Weights of a small image deblurring model.
Model: 2.79M parameters, arch unet, norm groupnorm.
Training: normuon at rate 0.023, 9000 steps, batches of 128.
Data: trained on photos of plants, animals and fungi (iNaturalist), 77898 training examples.
Rows from block 3, named by matrix and row number. Each number is 200 + 40 x the weight over its row's rms, rounded and kept within 0 to 999. All counts start at 0. After the name is the row's rms in percent of the matrix's.
# k: attention key (model.enc.2.1.attn.k.weight, 64x128), inputs 0-127
k.9,093,164,175,235,248,171,211,193,233,155,191,217,228,215,196,231,198,219,270,201,178,198,188,158,233,259,234,239,187,194,188,196,232,214,196,217,146,171,169,191,166,187,199,230,100,137,233,123,195,219,157,306,206,189,236,175,52,218,247,226,259,202,227,141,184,162,156,181,183,257,161,215,160,231,261,263,213,200,232,172,274,250,217,210,186,132,225,275,169,219,188,194,228,231,174,155,188,247,207,209,261,179,296,256,218,230,209,198,229,194,239,180,158,155,263,219,322,187,193,149,207,190,199,205,208,246,189,230,191
k.10,106,279,189,171,175,197,198,242,223,197,210,206,183,225,217,261,262,203,238,213,199,220,171,216,212,221,182,314,253,207,202,172,233,259,187,163,197,140,222,70,189,154,239,240,221,244,131,272,195,304,290,241,246,180,195,240,241,230,206,249,205,202,176,202,218,213,206,161,189,214,213,201,177,157,241,216,165,220,175,226,123,166,189,246,181,101,224,226,159,108,235,254,147,228,311,197,161,212,176,177,144,224,177,204,176,210,165,206,210,220,196,242,245,173,228,222,230,255,178,180,229,252,253,227,216,191,166,220,211
k.11,095,201,300,193,151,188,209,201,211,187,209,203,155,219,215,134,219,165,177,218,184,190,221,181,247,178,209,219,195,196,200,202,139,214,226,174,271,240,205,213,203,225,178,172,239,229,155,270,212,229,141,183,215,235,88,194,149,233,219,229,235,179,233,171,230,262,140,161,209,169,212,317,202,128,148,215,186,174,178,230,139,191,220,166,190,164,235,113,140,206,202,265,202,265,216,167,221,233,213,260,282,219,219,113,121,277,171,223,219,239,207,193,191,232,259,186,175,137,109,180,190,226,233,205,190,173,229,275,211
k.12,099,189,170,246,214,184,245,191,157,235,231,193,161,180,217,219,203,170,183,211,230,150,194,197,145,142,153,228,166,221,276,208,154,197,163,207,242,198,145,146,227,146,157,174,241,228,257,205,233,156,193,227,166,186,169,133,174,209,252,286,196,206,194,242,241,251,238,218,211,257,288,204,291,74,225,205,170,187,219,191,295,214,211,241,182,172,191,141,209,224,202,111,116,217,160,121,166,224,213,235,137,207,188,224,218,126,244,184,234,265,257,246,197,201,240,206,186,240,245,269,217,184,161,189,182,208,215,243,205
k.13,090,158,255,179,192,175,199,198,228,254,280,299,191,223,154,183,233,231,181,171,228,250,184,216,239,199,172,221,184,202,182,220,185,194,186,168,225,204,199,230,171,169,167,179,185,216,264,210,209,205,247,182,270,268,220,126,90,172,205,145,219,179,211,160,183,226,175,122,245,232,189,194,210,234,216,81,182,191,192,123,215,165,196,232,153,252,208,204,194,217,234,191,168,148,193,233,229,196,149,329,172,126,227,262,88,257,191,208,245,237,209,196,147,221,173,186,291,215,190,256,202,190,194,206,189,168,224,245,186
k.14,095,182,187,145,175,221,169,214,116,178,216,175,200,185,185,255,151,232,272,193,183,221,263,271,153,184,240,264,168,221,208,161,159,219,174,175,147,190,142,232,153,178,249,211,253,238,202,141,262,277,216,172,188,184,202,260,178,243,239,234,203,188,285,193,148,268,224,165,183,188,193,207,230,154,198,200,247,261,198,214,171,222,228,179,195,199,214,108,153,133,148,181,251,225,184,205,188,173,297,144,204,204,232,224,201,255,212,174,266,213,169,256,183,209,319,213,177,209,214,158,213,216,221,240,173,155,241,308,194
k.15,101,240,184,193,313,205,211,230,181,169,207,198,160,149,149,160,206,189,178,205,189,194,220,232,194,156,177,172,112,167,192,224,154,242,197,188,255,203,142,164,167,199,229,166,205,188,154,192,190,247,181,141,122,211,141,218,110,167,168,207,232,188,217,226,206,243,172,170,166,209,191,208,182,162,211,227,193,143,147,180,179,93,193,161,193,194,140,144,100,181,160,174,238,176,246,179,163,147,153,150,240,157,164,209,125,160,217,158,222,164,222,126,162,108,209,175,88,176,168,144,210,218,166,245,156,222,188,180,247
k.16,092,245,188,175,201,169,179,188,227,190,243,158,230,196,195,186,185,206,191,82,239,195,211,264,159,205,163,152,131,211,195,163,250,213,214,224,207,129,170,223,304,208,210,191,156,171,232,244,171,166,206,268,156,237,113,167,237,293,196,137,251,203,190,185,210,226,174,135,148,162,212,207,168,87,202,180,243,162,232,171,202,211,175,215,269,242,257,310,233,204,191,149,267,182,180,178,231,181,168,175,258,187,260,257,247,187,140,164,199,246,188,211,215,157,261,236,205,207,222,174,173,182,203,242,200,187,183,257,232
k.17,098,267,264,215,234,229,223,210,196,229,192,185,257,208,204,215,189,231,263,214,153,274,236,213,150,196,213,125,203,171,209,176,212,236,163,118,253,218,78,206,185,165,172,209,220,137,257,224,199,286,105,139,129,191,90,186,180,151,138,263,193,165,139,206,219,203,192,273,182,240,207,178,205,93,214,186,157,218,123,246,113,234,185,164,255,239,215,173,189,209,205,216,227,203,219,219,189,176,193,204,209,195,204,158,220,155,157,248,182,218,195,234,216,174,225,161,217,261,224,238,219,178,205,235,196,213,173,159,222
k.18,104,189,167,153,237,239,224,231,271,227,195,184,253,256,214,216,247,150,133,189,241,193,255,188,117,207,198,176,195,155,209,176,200,219,180,166,263,171,227,215,181,203,242,219,163,188,188,175,158,271,147,216,145,136,181,207,92,191,212,164,189,276,183,238,192,189,168,212,204,117,161,202,202,212,150,190,138,250,208,172,201,245,145,259,144,216,195,116,216,176,253,217,131,241,195,231,140,232,198,183,185,212,200,167,177,180,218,136,124,157,191,146,172,213,164,269,207,130,207,151,214,301,263,168,170,245,230,233,150
k.19,085,229,171,224,178,177,183,155,235,218,228,210,205,199,188,169,174,254,201,200,233,215,217,207,210,186,221,176,199,189,181,168,268,247,187,201,244,226,171,231,257,240,249,152,233,237,229,230,181,176,253,157,213,273,239,147,98,190,125,221,167,164,211,214,254,207,267,230,267,186,211,217,182,221,212,243,197,184,232,173,136,167,257,149,265,289,187,149,232,230,238,164,198,193,198,230,162,245,231,66,144,222,255,156,217,221,210,197,143,148,229,224,206,196,230,169,249,271,126,213,244,230,99,264,225,243,178,155,235
k.20,095,218,233,237,137,177,212,186,103,178,178,200,194,152,197,208,188,250,213,212,157,123,162,216,243,183,232,159,169,124,223,186,210,213,255,127,167,196,171,153,128,196,182,186,246,258,237,274,230,215,222,250,203,174,252,190,208,141,205,156,162,201,233,176,187,141,153,255,289,121,182,169,262,247,260,171,189,117,247,159,176,238,166,239,266,250,191,163,221,199,219,281,128,233,215,199,205,229,247,225,120,238,211,209,209,154,210,207,235,161,255,243,240,156,200,236,199,269,262,199,205,233,195,197,146,182,204,224,191
k.21,099,207,248,192,213,112,250,196,183,197,174,171,198,191,222,156,241,225,136,230,242,152,219,220,111,279,157,203,187,216,308,190,208,234,190,160,178,174,187,169,183,166,291,169,193,185,203,190,287,333,236,223,148,197,211,210,250,201,233,207,247,208,234,202,168,234,200,314,219,278,245,204,246,198,138,232,235,239,175,228,182,227,194,183,229,197,152,220,232,182,199,276,249,197,173,198,172,180,190,143,180,184,230,270,200,161,225,217,297,195,257,239,219,178,166,167,157,194,176,209,221,168,260,216,203,254,159,220,201
k.22,099,239,179,204,170,241,217,251,201,225,144,183,253,191,198,201,161,233,222,224,191,190,234,224,201,219,170,157,257,214,204,274,228,182,152,279,211,200,221,214,176,171,283,262,188,266,191,141,225,176,183,297,210,201,221,218,106,206,183,288,201,210,185,296,144,242,143,262,229,216,217,157,165,141,156,130,234,267,138,200,230,147,218,165,165,194,252,153,214,249,188,117,252,176,277,207,230,128,162,176,132,225,127,225,221,233,193,251,192,178,190,191,224,146,215,203,186,206,221,207,143,198,226,219,199,183,188,212,266
k.23,091,214,239,124,121,235,204,217,212,205,223,220,241,176,171,205,191,187,230,245,220,198,204,166,196,219,196,239,186,210,229,184,225,151,235,200,195,230,242,213,270,241,121,209,145,224,214,205,170,305,235,259,138,161,199,138,160,190,206,194,128,183,206,151,188,228,216,174,212,186,224,258,263,285,211,233,166,172,188,201,171,225,231,207,227,256,208,237,115,227,212,216,147,211,158,172,254,221,170,125,211,223,173,204,185,176,205,280,150,219,178,193,184,253,133,218,238,243,193,293,290,294,125,109,172,162,222,182,182
k.24,091,235,175,219,204,136,204,229,208,191,194,224,187,159,187,228,215,217,184,220,159,226,250,152,154,234,218,119,132,185,180,198,182,172,299,292,219,275,194,197,235,235,215,153,164,250,153,130,209,192,135,224,181,224,272,166,263,214,193,263,173,227,286,198,201,221,260,150,200,234,139,223,168,162,212,222,215,213,161,228,153,194,181,235,235,148,200,168,215,208,242,103,121,180,212,262,246,221,98,187,169,187,191,237,193,205,202,178,212,157,225,143,128,124,213,189,274,120,204,199,202,225,207,202,206,217,230,220,258
k.25,095,252,161,238,229,162,197,219,168,205,250,194,248,216,218,143,136,200,313,129,219,182,256,226,177,180,185,159,183,162,155,117,249,175,274,298,231,239,237,258,266,215,130,145,206,286,196,266,153,110,163,181,107,228,193,195,195,181,229,202,202,172,208,224,172,244,153,185,233,219,192,228,223,223,269,192,162,224,176,164,255,227,220,173,210,159,233,214,155,133,167,170,150,234,219,140,163,219,214,216,155,196,175,151,153,244,155,161,192,172,231,199,186,177,162,165,198,203,173,231,149,195,142,165,157,175,199,190,210
k.26,097,151,131,212,146,217,272,167,201,182,214,273,239,212,173,214,208,199,123,204,231,217,225,208,212,89,163,179,208,223,235,211,206,206,248,156,262,225,140,202,190,220,227,281,130,197,196,220,234,224,176,148,210,157,249,201,263,224,270,218,228,118,108,257,124,247,192,195,209,164,230,219,129,272,212,195,240,218,155,253,166,237,273,174,178,131,179,219,212,183,190,189,160,218,187,110,176,127,137,198,181,194,224,231,167,185,200,189,203,224,219,184,144,160,188,155,192,235,132,208,155,259,239,197,198,176,189,242,161
k.27,109,184,218,160,192,188,231,172,196,249,180,214,232,239,223,223,217,177,126,176,200,131,163,192,198,221,199,201,165,255,166,205,177,325,175,273,227,136,218,237,209,230,242,242,247,203,199,255,185,239,293,243,179,191,263,141,207,185,167,182,138,179,165,174,194,230,265,178,254,292,166,249,144,141,181,226,161,169,198,258,239,145,229,213,261,202,174,160,212,237,177,175,230,198,188,269,208,222,267,278,211,212,171,210,263,209,195,209,84,188,177,177,207,246,200,201,233,190,178,194,231,183,114,224,191,252,224,202,115
k.28,101,154,226,210,131,199,244,245,215,205,224,216,255,173,160,176,234,232,184,210,113,246,238,257,279,210,245,220,217,207,145,259,227,170,178,318,213,217,172,209,233,204,175,208,177,177,196,187,226,258,153,250,202,205,210,179,249,146,169,90,172,170,141,168,195,131,241,247,187,193,203,206,185,175,238,198,223,289,166,229,261,206,176,156,177,259,146,197,245,159,153,165,224,231,228,240,136,220,196,202,193,173,188,163,225,209,205,118,193,186,174,190,170,290,308,178,194,181,166,188,203,283,264,209,198,256,207,181,229
k.29,104,180,211,163,198,144,196,191,166,173,215,211,192,257,164,157,127,223,203,233,258,224,226,233,284,271,145,204,199,196,211,158,208,200,207,207,196,185,191,233,199,227,188,234,190,257,182,222,171,272,138,89,164,127,194,162,232,272,174,161,111,184,274,213,198,223,184,205,207,205,209,178,252,165,238,120,195,234,222,164,243,191,230,208,215,214,244,218,242,193,186,217,162,238,195,166,261,221,204,210,198,189,154,212,159,180,142,199,197,169,168,120,136,192,218,268,280,166,175,239,166,198,338,100,152,199,192,192,232
k.30,086,162,197,202,209,221,208,118,172,245,249,199,159,169,239,188,200,210,241,229,198,216,191,117,236,199,242,242,242,186,254,178,246,226,180,169,160,132,186,233,118,229,208,165,213,221,195,174,219,140,113,155,175,186,212,204,228,148,197,153,196,197,230,186,201,166,219,172,241,227,122,206,249,189,179,151,207,164,223,214,230,248,219,258,292,191,254,203,122,181,196,284,182,266,169,250,163,214,158,136,241,201,269,203,228,239,204,221,221,171,280,218,213,115,276,187,160,269,228,234,297,150,178,231,217,262,201,215,227
k.31,108,225,186,215,177,215,197,233,160,195,205,157,216,302,197,201,158,186,207,287,187,192,162,175,251,259,151,99,204,200,159,168,227,127,147,167,278,232,241,204,193,185,147,191,200,214,155,186,264,153,105,235,163,149,172,213,186,177,257,275,230,151,172,106,214,226,159,207,200,242,210,235,206,144,125,199,210,183,191,197,237,137,230,198,134,176,127,165,194,176,180,200,211,229,213,211,190,173,184,180,193,174,172,229,189,138,201,179,250,162,157,191,195,125,133,199,242,208,149,121,192,261,300,220,218,169,183,174,192
k.32,107,255,218,159,156,118,209,239,189,223,244,233,171,199,157,215,237,222,210,201,219,206,285,209,178,259,138,200,159,178,165,147,177,244,203,268,230,168,249,192,177,182,299,189,223,289,158,188,162,252,208,182,150,219,158,185,90,167,156,195,189,176,282,226,183,270,171,146,158,307,129,183,140,156,202,183,182,225,97,173,144,199,174,192,215,199,214,213,171,211,207,141,214,156,226,224,202,194,168,202,175,171,169,161,140,234,152,186,188,159,165,140,166,181,252,231,253,163,195,173,169,182,168,208,185,233,251,214,224
k.33,096,175,194,249,175,243,247,215,185,194,180,177,210,202,193,175,82,131,209,183,249,169,188,253,231,197,173,209,241,230,171,199,237,228,126,213,286,168,189,175,214,159,230,311,245,208,184,253,234,189,280,169,213,173,252,217,257,149,179,192,256,205,117,281,169,192,163,258,181,229,235,166,169,202,227,224,180,241,169,165,267,206,212,171,178,136,180,247,156,207,131,188,256,168,226,195,189,135,239,319,198,174,226,224,167,163,251,195,217,174,181,193,249,163,170,189,174,242,192,148,159,138,256,189,189,254,216,207,169
k.34,108,188,179,194,126,124,157,215,224,203,198,191,247,169,225,206,130,166,204,202,158,136,183,200,218,271,176,189,223,218,192,142,251,254,180,164,167,184,242,152,291,194,165,165,247,232,172,272,202,225,222,337,176,209,200,208,317,166,178,167,159,212,254,168,225,216,223,205,213,147,147,219,207,192,240,252,194,166,234,145,131,212,174,205,210,295,246,313,232,210,176,241,165,212,214,207,189,232,209,224,192,236,231,165,271,230,197,226,196,179,206,196,242,233,201,183,312,198,205,179,228,200,165,199,195,205,191,219,125
k.35,099,165,169,201,192,182,179,187,115,190,170,231,150,167,153,210,248,200,208,199,182,111,195,161,206,273,210,239,195,197,198,164,126,253,192,175,141,124,222,146,102,268,234,219,194,227,206,181,227,255,252,111,183,102,249,231,213,207,213,132,170,231,196,153,193,216,166,174,188,120,209,172,265,256,152,215,277,99,242,223,200,239,184,205,205,222,175,230,160,151,176,293,256,239,173,198,168,174,191,198,232,218,197,259,212,148,277,214,220,139,225,200,220,228,231,206,180,169,206,230,209,190,230,202,193,228,200,187,140
k.36,112,160,164,253,230,104,226,199,265,160,229,205,211,153,173,195,125,183,103,216,202,119,173,204,169,137,116,123,227,255,183,226,219,152,236,203,239,251,235,200,225,253,196,183,195,206,185,198,216,202,119,235,216,227,208,247,178,163,203,185,226,207,215,282,170,236,253,188,192,159,192,185,167,280,178,216,252,212,221,207,64,174,187,173,218,176,161,218,192,190,154,182,212,162,158,186,264,129,162,221,259,209,225,227,194,242,188,215,206,222,178,148,154,182,152,155,116,169,256,184,147,192,266,240,229,192,168,187,201
k.37,101,180,266,244,184,172,164,276,179,224,160,221,221,171,191,190,258,226,195,219,213,158,149,221,184,186,167,279,197,189,264,198,191,191,182,165,193,264,176,152,200,191,199,206,215,219,226,252,271,283,207,247,203,178,138,196,112,132,231,204,185,258,162,215,229,220,198,249,298,218,218,226,249,207,389,220,178,177,184,245,151,214,156,194,157,179,209,208,254,229,211,246,199,232,178,164,215,241,231,263,184,239,222,220,133,218,284,243,227,209,232,227,212,183,223,191,206,235,263,191,136,177,224,207,214,243,217,242,217
k.38,114,183,186,204,180,163,259,121,244,238,195,207,176,282,222,219,250,200,122,223,180,166,130,167,192,214,171,263,276,247,170,186,230,192,153,201,165,169,182,202,203,232,224,214,295,291,164,174,227,179,272,215,235,182,267,177,191,210,183,187,130,206,223,174,179,163,208,195,217,256,186,195,174,286,232,242,251,220,253,216,245,219,149,270,139,234,176,171,275,212,231,161,106,195,172,242,218,234,269,175,140,243,233,175,264,223,193,159,207,205,209,190,208,193,193,309,206,198,208,153,232,220,263,221,219,267,212,209,196
k.39,095,195,222,151,259,154,181,249,165,205,132,196,167,200,261,144,143,208,257,271,260,230,183,181,204,168,105,193,176,217,215,159,208,189,177,213,180,235,321,195,174,259,178,129,334,208,188,176,264,200,301,219,218,179,218,180,225,186,191,175,193,235,187,226,275,218,168,196,231,176,222,223,251,196,211,202,149,249,170,258,225,206,236,198,168,219,207,180,136,230,208,247,244,247,212,152,231,191,207,223,209,181,195,206,233,122,160,149,247,239,222,123,170,233,206,179,217,161,256,194,227,154,274,140,234,188,204,228,218
k.40,109,154,182,198,66,225,223,170,183,184,187,239,231,199,152,182,201,215,256,191,192,169,248,208,211,186,207,128,118,211,217,208,158,231,195,199,215,248,209,222,166,216,168,201,211,273,152,190,211,267,270,175,204,174,254,153,133,179,189,150,125,103,173,163,245,192,289,180,240,248,224,213,176,314,324,219,207,146,250,145,169,220,234,182,239,207,173,172,281,212,206,227,213,226,184,199,195,208,211,201,239,191,184,203,149,230,196,216,155,171,169,223,164,286,247,204,228,182,201,178,212,178,133,150,200,217,238,174,189
k.41,101,151,146,211,138,200,153,187,178,200,164,198,220,169,210,198,246,157,153,131,164,220,187,194,183,122,156,200,222,140,185,224,162,240,181,210,223,194,319,167,162,158,303,217,195,154,142,180,213,130,167,192,226,195,150,196,189,150,172,203,261,202,136,189,224,188,223,178,151,188,123,267,145,228,140,178,185,112,149,180,114,237,205,208,154,176,223,122,227,283,180,156,214,148,255,164,211,193,167,210,226,168,178,184,168,144,182,191,271,175,191,212,193,138,228,201,130,209,177,129,171,198,197,210,194,183,219,247,160
k.42,107,232,265,216,306,238,175,218,226,238,154,196,213,159,240,228,155,143,280,230,185,154,269,180,212,209,180,208,236,243,244,180,251,207,187,225,151,194,322,199,261,214,179,246,205,197,220,206,187,268,256,246,186,132,210,185,162,163,185,201,179,242,224,181,211,188,214,237,168,185,198,209,277,173,204,261,126,197,232,215,246,329,226,212,241,179,183,181,162,230,247,205,243,212,176,169,257,250,220,243,231,256,257,208,252,169,232,255,150,180,201,162,205,211,194,202,242,206,182,182,291,210,232,193,194,223,231,293,161
k.43,100,200,263,153,109,201,248,198,192,204,221,229,171,171,158,215,182,164,150,216,170,186,207,179,294,177,184,280,239,158,166,235,153,176,158,212,237,179,184,174,184,175,124,203,204,203,205,138,260,260,151,245,202,194,186,205,106,191,204,227,209,154,183,200,166,213,134,208,245,155,191,229,210,220,108,202,171,171,225,212,224,172,210,188,177,197,115,113,41,186,184,230,145,188,236,226,188,191,218,203,154,172,193,171,194,209,168,215,294,201,223,196,163,265,133,155,289,195,134,179,212,211,211,203,181,208,191,226,169
k.44,105,164,177,213,176,200,194,179,196,220,208,170,187,132,245,253,115,180,173,147,128,199,178,168,165,116,149,238,190,182,190,218,171,207,213,282,175,202,244,170,275,187,196,215,224,250,194,133,265,153,217,254,213,175,201,208,228,171,233,205,144,214,214,297,181,182,198,161,165,192,174,175,210,200,261,282,237,221,169,253,227,197,235,143,202,219,179,218,210,289,166,62,259,193,158,192,232,210,241,163,252,182,242,185,250,228,283,209,194,222,192,231,242,245,254,150,174,214,228,239,261,179,122,206,176,247,190,232,190
k.45,102,198,210,246,197,161,152,234,192,201,207,146,178,215,212,248,249,215,73,180,188,181,147,159,242,209,142,193,265,226,207,190,245,176,147,241,195,170,302,219,246,240,154,176,183,153,218,215,211,134,233,298,224,157,249,212,157,189,202,211,147,239,140,156,168,206,220,250,208,298,227,200,232,217,158,182,203,147,249,269,312,131,256,199,199,208,183,231,241,223,202,199,303,200,187,249,217,199,234,211,247,208,203,254,216,201,188,222,164,182,194,189,160,259,124,242,222,197,238,199,205,142,186,237,199,192,158,204,170
k.46,090,216,126,158,270,197,184,201,196,212,205,193,216,214,234,233,220,155,288,216,144,141,142,162,202,172,165,177,141,196,224,151,228,190,234,270,225,241,214,216,227,234,199,182,245,165,207,201,131,37,150,208,265,163,201,195,170,210,291,224,255,234,217,181,226,195,170,175,114,259,136,200,205,185,244,227,168,112,224,149,215,193,201,200,188,181,205,176,114,187,247,146,232,195,225,163,178,203,193,277,143,239,243,210,200,174,231,225,212,176,204,194,227,172,212,193,210,211,192,115,118,217,141,233,183,197,164,223,219
k.47,105,164,200,111,156,276,213,233,212,218,250,214,242,152,181,174,235,188,180,245,223,270,192,126,214,131,173,270,292,263,214,198,248,176,137,158,224,187,270,180,162,208,225,237,200,213,183,223,179,220,179,165,273,180,183,165,255,165,179,258,186,219,124,203,175,219,215,230,205,235,189,190,229,246,178,245,223,266,136,226,108,219,188,233,159,183,246,259,180,256,235,213,160,204,219,183,139,215,170,202,182,213,216,184,169,221,228,212,202,242,157,225,171,312,241,183,240,272,177,242,241,258,233,209,229,127,157,232,168
k.48,112,161,189,237,158,131,287,206,190,201,187,255,256,239,220,186,286,192,183,217,206,188,263,186,171,225,151,159,150,252,221,210,179,169,222,164,182,207,119,208,254,178,245,250,126,167,238,126,240,200,214,279,191,194,276,180,251,231,257,199,235,120,169,160,152,224,203,212,152,227,230,230,219,162,255,176,273,235,169,218,256,258,181,188,138,186,197,215,240,207,152,126,165,126,192,158,188,145,159,209,176,160,171,251,227,173,225,138,303,205,195,206,192,151,228,225,191,175,172,171,168,243,234,217,198,184,177,257,177
k.49,101,183,242,216,222,209,191,216,221,173,176,169,212,206,204,204,209,217,270,230,243,183,188,190,176,202,294,160,201,163,128,182,198,174,316,157,222,271,95,223,197,245,213,156,172,192,230,204,198,114,254,167,192,243,228,229,157,116,237,153,260,224,192,211,266,193,185,126,190,191,191,245,249,310,194,230,234,224,158,182,186,180,246,175,211,152,198,257,136,157,181,249,203,223,149,172,224,198,209,118,229,225,264,160,176,219,210,188,184,152,218,233,260,129,166,186,226,262,189,195,220,157,118,204,158,248,182,212,227
k.50,099,289,212,185,213,224,196,210,180,208,162,237,177,190,166,205,181,208,111,179,183,213,214,140,153,132,216,157,178,148,206,183,219,218,231,200,189,262,258,206,265,184,161,137,185,216,213,203,226,188,180,162,145,229,216,216,302,161,154,270,146,189,161,201,197,260,177,264,161,192,181,187,214,168,225,205,167,167,186,251,151,140,218,164,224,237,91,187,242,203,298,146,192,154,246,175,212,191,192,210,140,156,185,172,185,224,184,209,185,138,164,110,162,206,82,153,198,169,129,215,149,255,171,177,152,187,206,181,240
k.51,100,202,211,195,284,107,233,240,166,185,228,186,214,152,188,237,254,212,300,207,150,135,240,235,206,149,200,165,201,143,118,224,221,110,239,245,121,195,171,180,233,201,146,205,181,199,221,210,126,126,155,171,219,192,266,125,300,137,229,147,203,153,208,239,220,143,168,195,201,212,166,200,185,314,245,192,190,184,240,191,251,248,145,195,215,187,207,245,230,190,199,187,130,209,156,189,216,224,245,275,223,230,210,162,246,209,187,185,224,187,179,235,212,197,164,221,157,228,262,235,180,180,169,167,206,181,170,178,193
k.52,091,170,233,179,135,179,159,242,185,218,112,170,146,191,247,167,218,195,141,237,233,235,207,262,214,171,124,164,138,215,243,180,228,111,224,165,151,180,183,195,267,155,201,181,252,160,180,202,193,204,246,231,159,244,132,201,302,207,163,181,175,223,242,213,210,178,196,235,204,229,197,179,275,212,233,151,206,201,240,184,191,260,170,223,220,305,207,206,201,239,172,224,188,206,183,200,240,163,223,99,202,262,127,151,159,136,173,190,215,160,237,191,250,142,113,226,124,216,247,177,152,207,259,183,168,224,173,197,216
k.53,106,195,112,254,205,243,213,220,248,197,212,204,206,139,216,208,249,228,237,176,117,210,172,190,195,193,235,232,233,189,157,246,231,226,164,246,200,244,97,170,213,192,196,257,253,166,260,210,138,178,204,212,191,207,170,229,162,98,115,225,169,268,114,195,237,182,198,229,190,184,215,174,235,134,231,206,135,170,217,189,180,139,128,173,193,269,198,164,133,242,231,118,182,162,219,207,185,198,233,185,160,191,158,150,285,180,187,181,118,226,169,155,216,213,236,220,153,168,272,208,231,206,179,273,192,176,194,144,216
k.54,098,202,143,168,219,247,173,232,209,253,207,229,159,175,201,155,164,179,204,118,245,222,247,233,129,224,181,205,190,169,213,231,222,164,245,251,183,160,304,243,238,125,158,182,174,248,238,223,176,170,237,218,148,194,250,156,193,172,219,238,125,264,241,212,209,182,225,203,214,99,159,157,281,266,151,199,158,195,192,175,273,253,242,264,131,176,242,224,162,191,237,162,85,195,177,214,162,207,184,199,149,179,172,208,196,180,235,185,186,166,179,173,175,160,166,191,184,206,179,258,129,265,165,151,144,182,189,166,199
k.55,105,182,191,189,239,185,224,170,154,191,189,175,203,221,233,191,148,247,215,209,237,252,138,180,170,182,195,125,129,179,240,175,222,180,187,54,244,193,219,222,183,198,185,216,206,183,165,128,169,204,99,211,90,137,196,232,194,109,269,212,221,191,231,177,180,229,164,233,208,250,188,169,232,169,282,152,119,165,221,160,180,176,252,233,225,206,191,202,153,184,217,227,189,184,178,149,180,180,144,132,178,231,226,280,159,126,181,183,236,194,231,178,189,144,168,231,194,207,264,173,236,255,257,190,169,141,208,236,200
k.56,096,184,242,165,204,180,236,146,195,217,172,215,183,214,208,221,218,169,167,186,210,203,168,194,173,255,190,166,239,226,154,185,151,209,144,223,198,237,114,252,193,261,97,149,235,198,237,203,191,187,134,91,103,168,96,203,268,231,205,248,178,181,228,128,283,223,220,149,205,328,207,241,209,165,146,205,177,171,214,212,219,159,263,172,198,195,182,161,169,227,128,227,168,260,128,256,229,218,217,254,224,182,142,192,230,201,175,240,204,235,173,200,174,234,203,226,246,131,179,217,175,175,230,217,164,222,198,194,200
k.57,092,200,193,216,231,215,195,206,183,192,238,152,184,178,199,250,145,239,240,235,148,141,212,162,210,173,172,203,211,238,144,222,208,170,182,275,171,166,217,220,191,129,149,139,228,217,124,176,228,140,173,250,181,227,151,227,239,152,180,170,206,137,238,209,192,246,246,147,197,287,201,233,241,166,255,230,243,197,230,170,259,167,151,180,158,187,149,179,297,109,142,152,235,236,235,149,135,225,175,178,203,221,227,180,244,254,140,106,242,189,194,223,115,212,225,170,103,177,163,199,227,195,243,190,233,200,214,237,245
k.58,103,178,139,125,257,171,208,193,172,180,163,146,240,185,233,223,202,194,186,236,185,182,219,201,186,191,211,230,264,186,221,215,200,250,216,184,138,178,108,144,122,130,266,201,200,176,191,149,179,302,202,251,215,143,223,238,144,253,218,258,178,239,180,244,193,243,250,254,110,255,185,173,172,240,198,185,242,262,128,235,153,218,181,182,204,163,220,246,243,196,222,215,252,202,205,200,132,177,167,144,145,179,148,208,236,201,130,234,199,145,190,218,152,211,237,181,260,241,206,188,150,162,223,168,189,195,102,181,269
k.59,091,235,187,176,264,222,195,215,234,193,226,197,193,222,183,178,256,145,210,135,217,207,150,193,105,157,208,213,171,194,177,213,212,221,217,173,221,194,190,249,255,209,169,201,196,117,187,285,127,309,205,231,130,239,158,235,106,276,182,198,271,162,168,205,255,214,148,154,176,206,231,209,165,272,222,255,171,216,181,191,172,168,194,158,137,232,153,249,194,139,183,229,253,226,215,112,176,203,211,183,253,159,181,191,232,180,188,203,170,259,127,182,251,195,151,179,127,162,126,194,210,251,195,140,170,162,178,198,174
k.60,111,224,190,229,223,128,143,168,215,170,144,165,190,180,243,292,215,229,242,151,125,176,198,196,119,205,183,295,193,235,232,188,236,258,236,122,162,206,176,163,233,151,192,198,206,147,202,178,188,229,322,213,252,191,219,259,260,249,229,201,225,201,293,166,106,204,262,182,155,235,201,194,229,186,231,199,165,130,238,205,144,147,198,180,217,206,199,188,152,159,267,240,236,119,231,193,239,186,206,260,158,227,253,253,205,221,178,257,203,228,220,208,194,200,139,202,168,151,219,181,221,242,183,225,170,182,184,239,202
k.61,109,191,221,145,192,241,248,166,188,192,155,223,219,217,215,241,159,244,267,200,198,205,167,128,148,212,302,201,228,194,128,229,194,212,206,140,108,160,217,173,113,230,189,143,175,152,225,215,140,194,226,318,221,181,243,211,161,163,178,195,226,226,221,147,242,172,191,180,232,227,188,164,187,241,146,150,283,250,216,188,207,276,179,215,163,249,255,207,188,200,189,246,143,223,181,203,201,208,196,286,183,206,162,190,176,285,246,169,172,194,216,206,265,220,188,236,226,135,272,240,182,207,259,146,251,173,192,184,263
k.62,114,222,231,223,290,197,222,196,179,200,209,151,192,215,213,229,219,209,215,240,209,185,242,228,165,198,201,94,141,193,180,197,177,227,196,111,233,203,152,95,162,182,238,104,208,182,249,223,253,263,240,244,184,171,211,224,189,194,207,236,235,183,211,199,258,230,189,201,250,243,231,190,254,161,92,228,189,204,201,195,183,174,216,203,192,207,190,102,273,170,188,225,103,240,189,234,159,165,195,217,178,204,175,157,192,156,265,192,171,192,237,282,242,158,153,171,124,285,198,275,217,180,161,278,197,226,175,193,190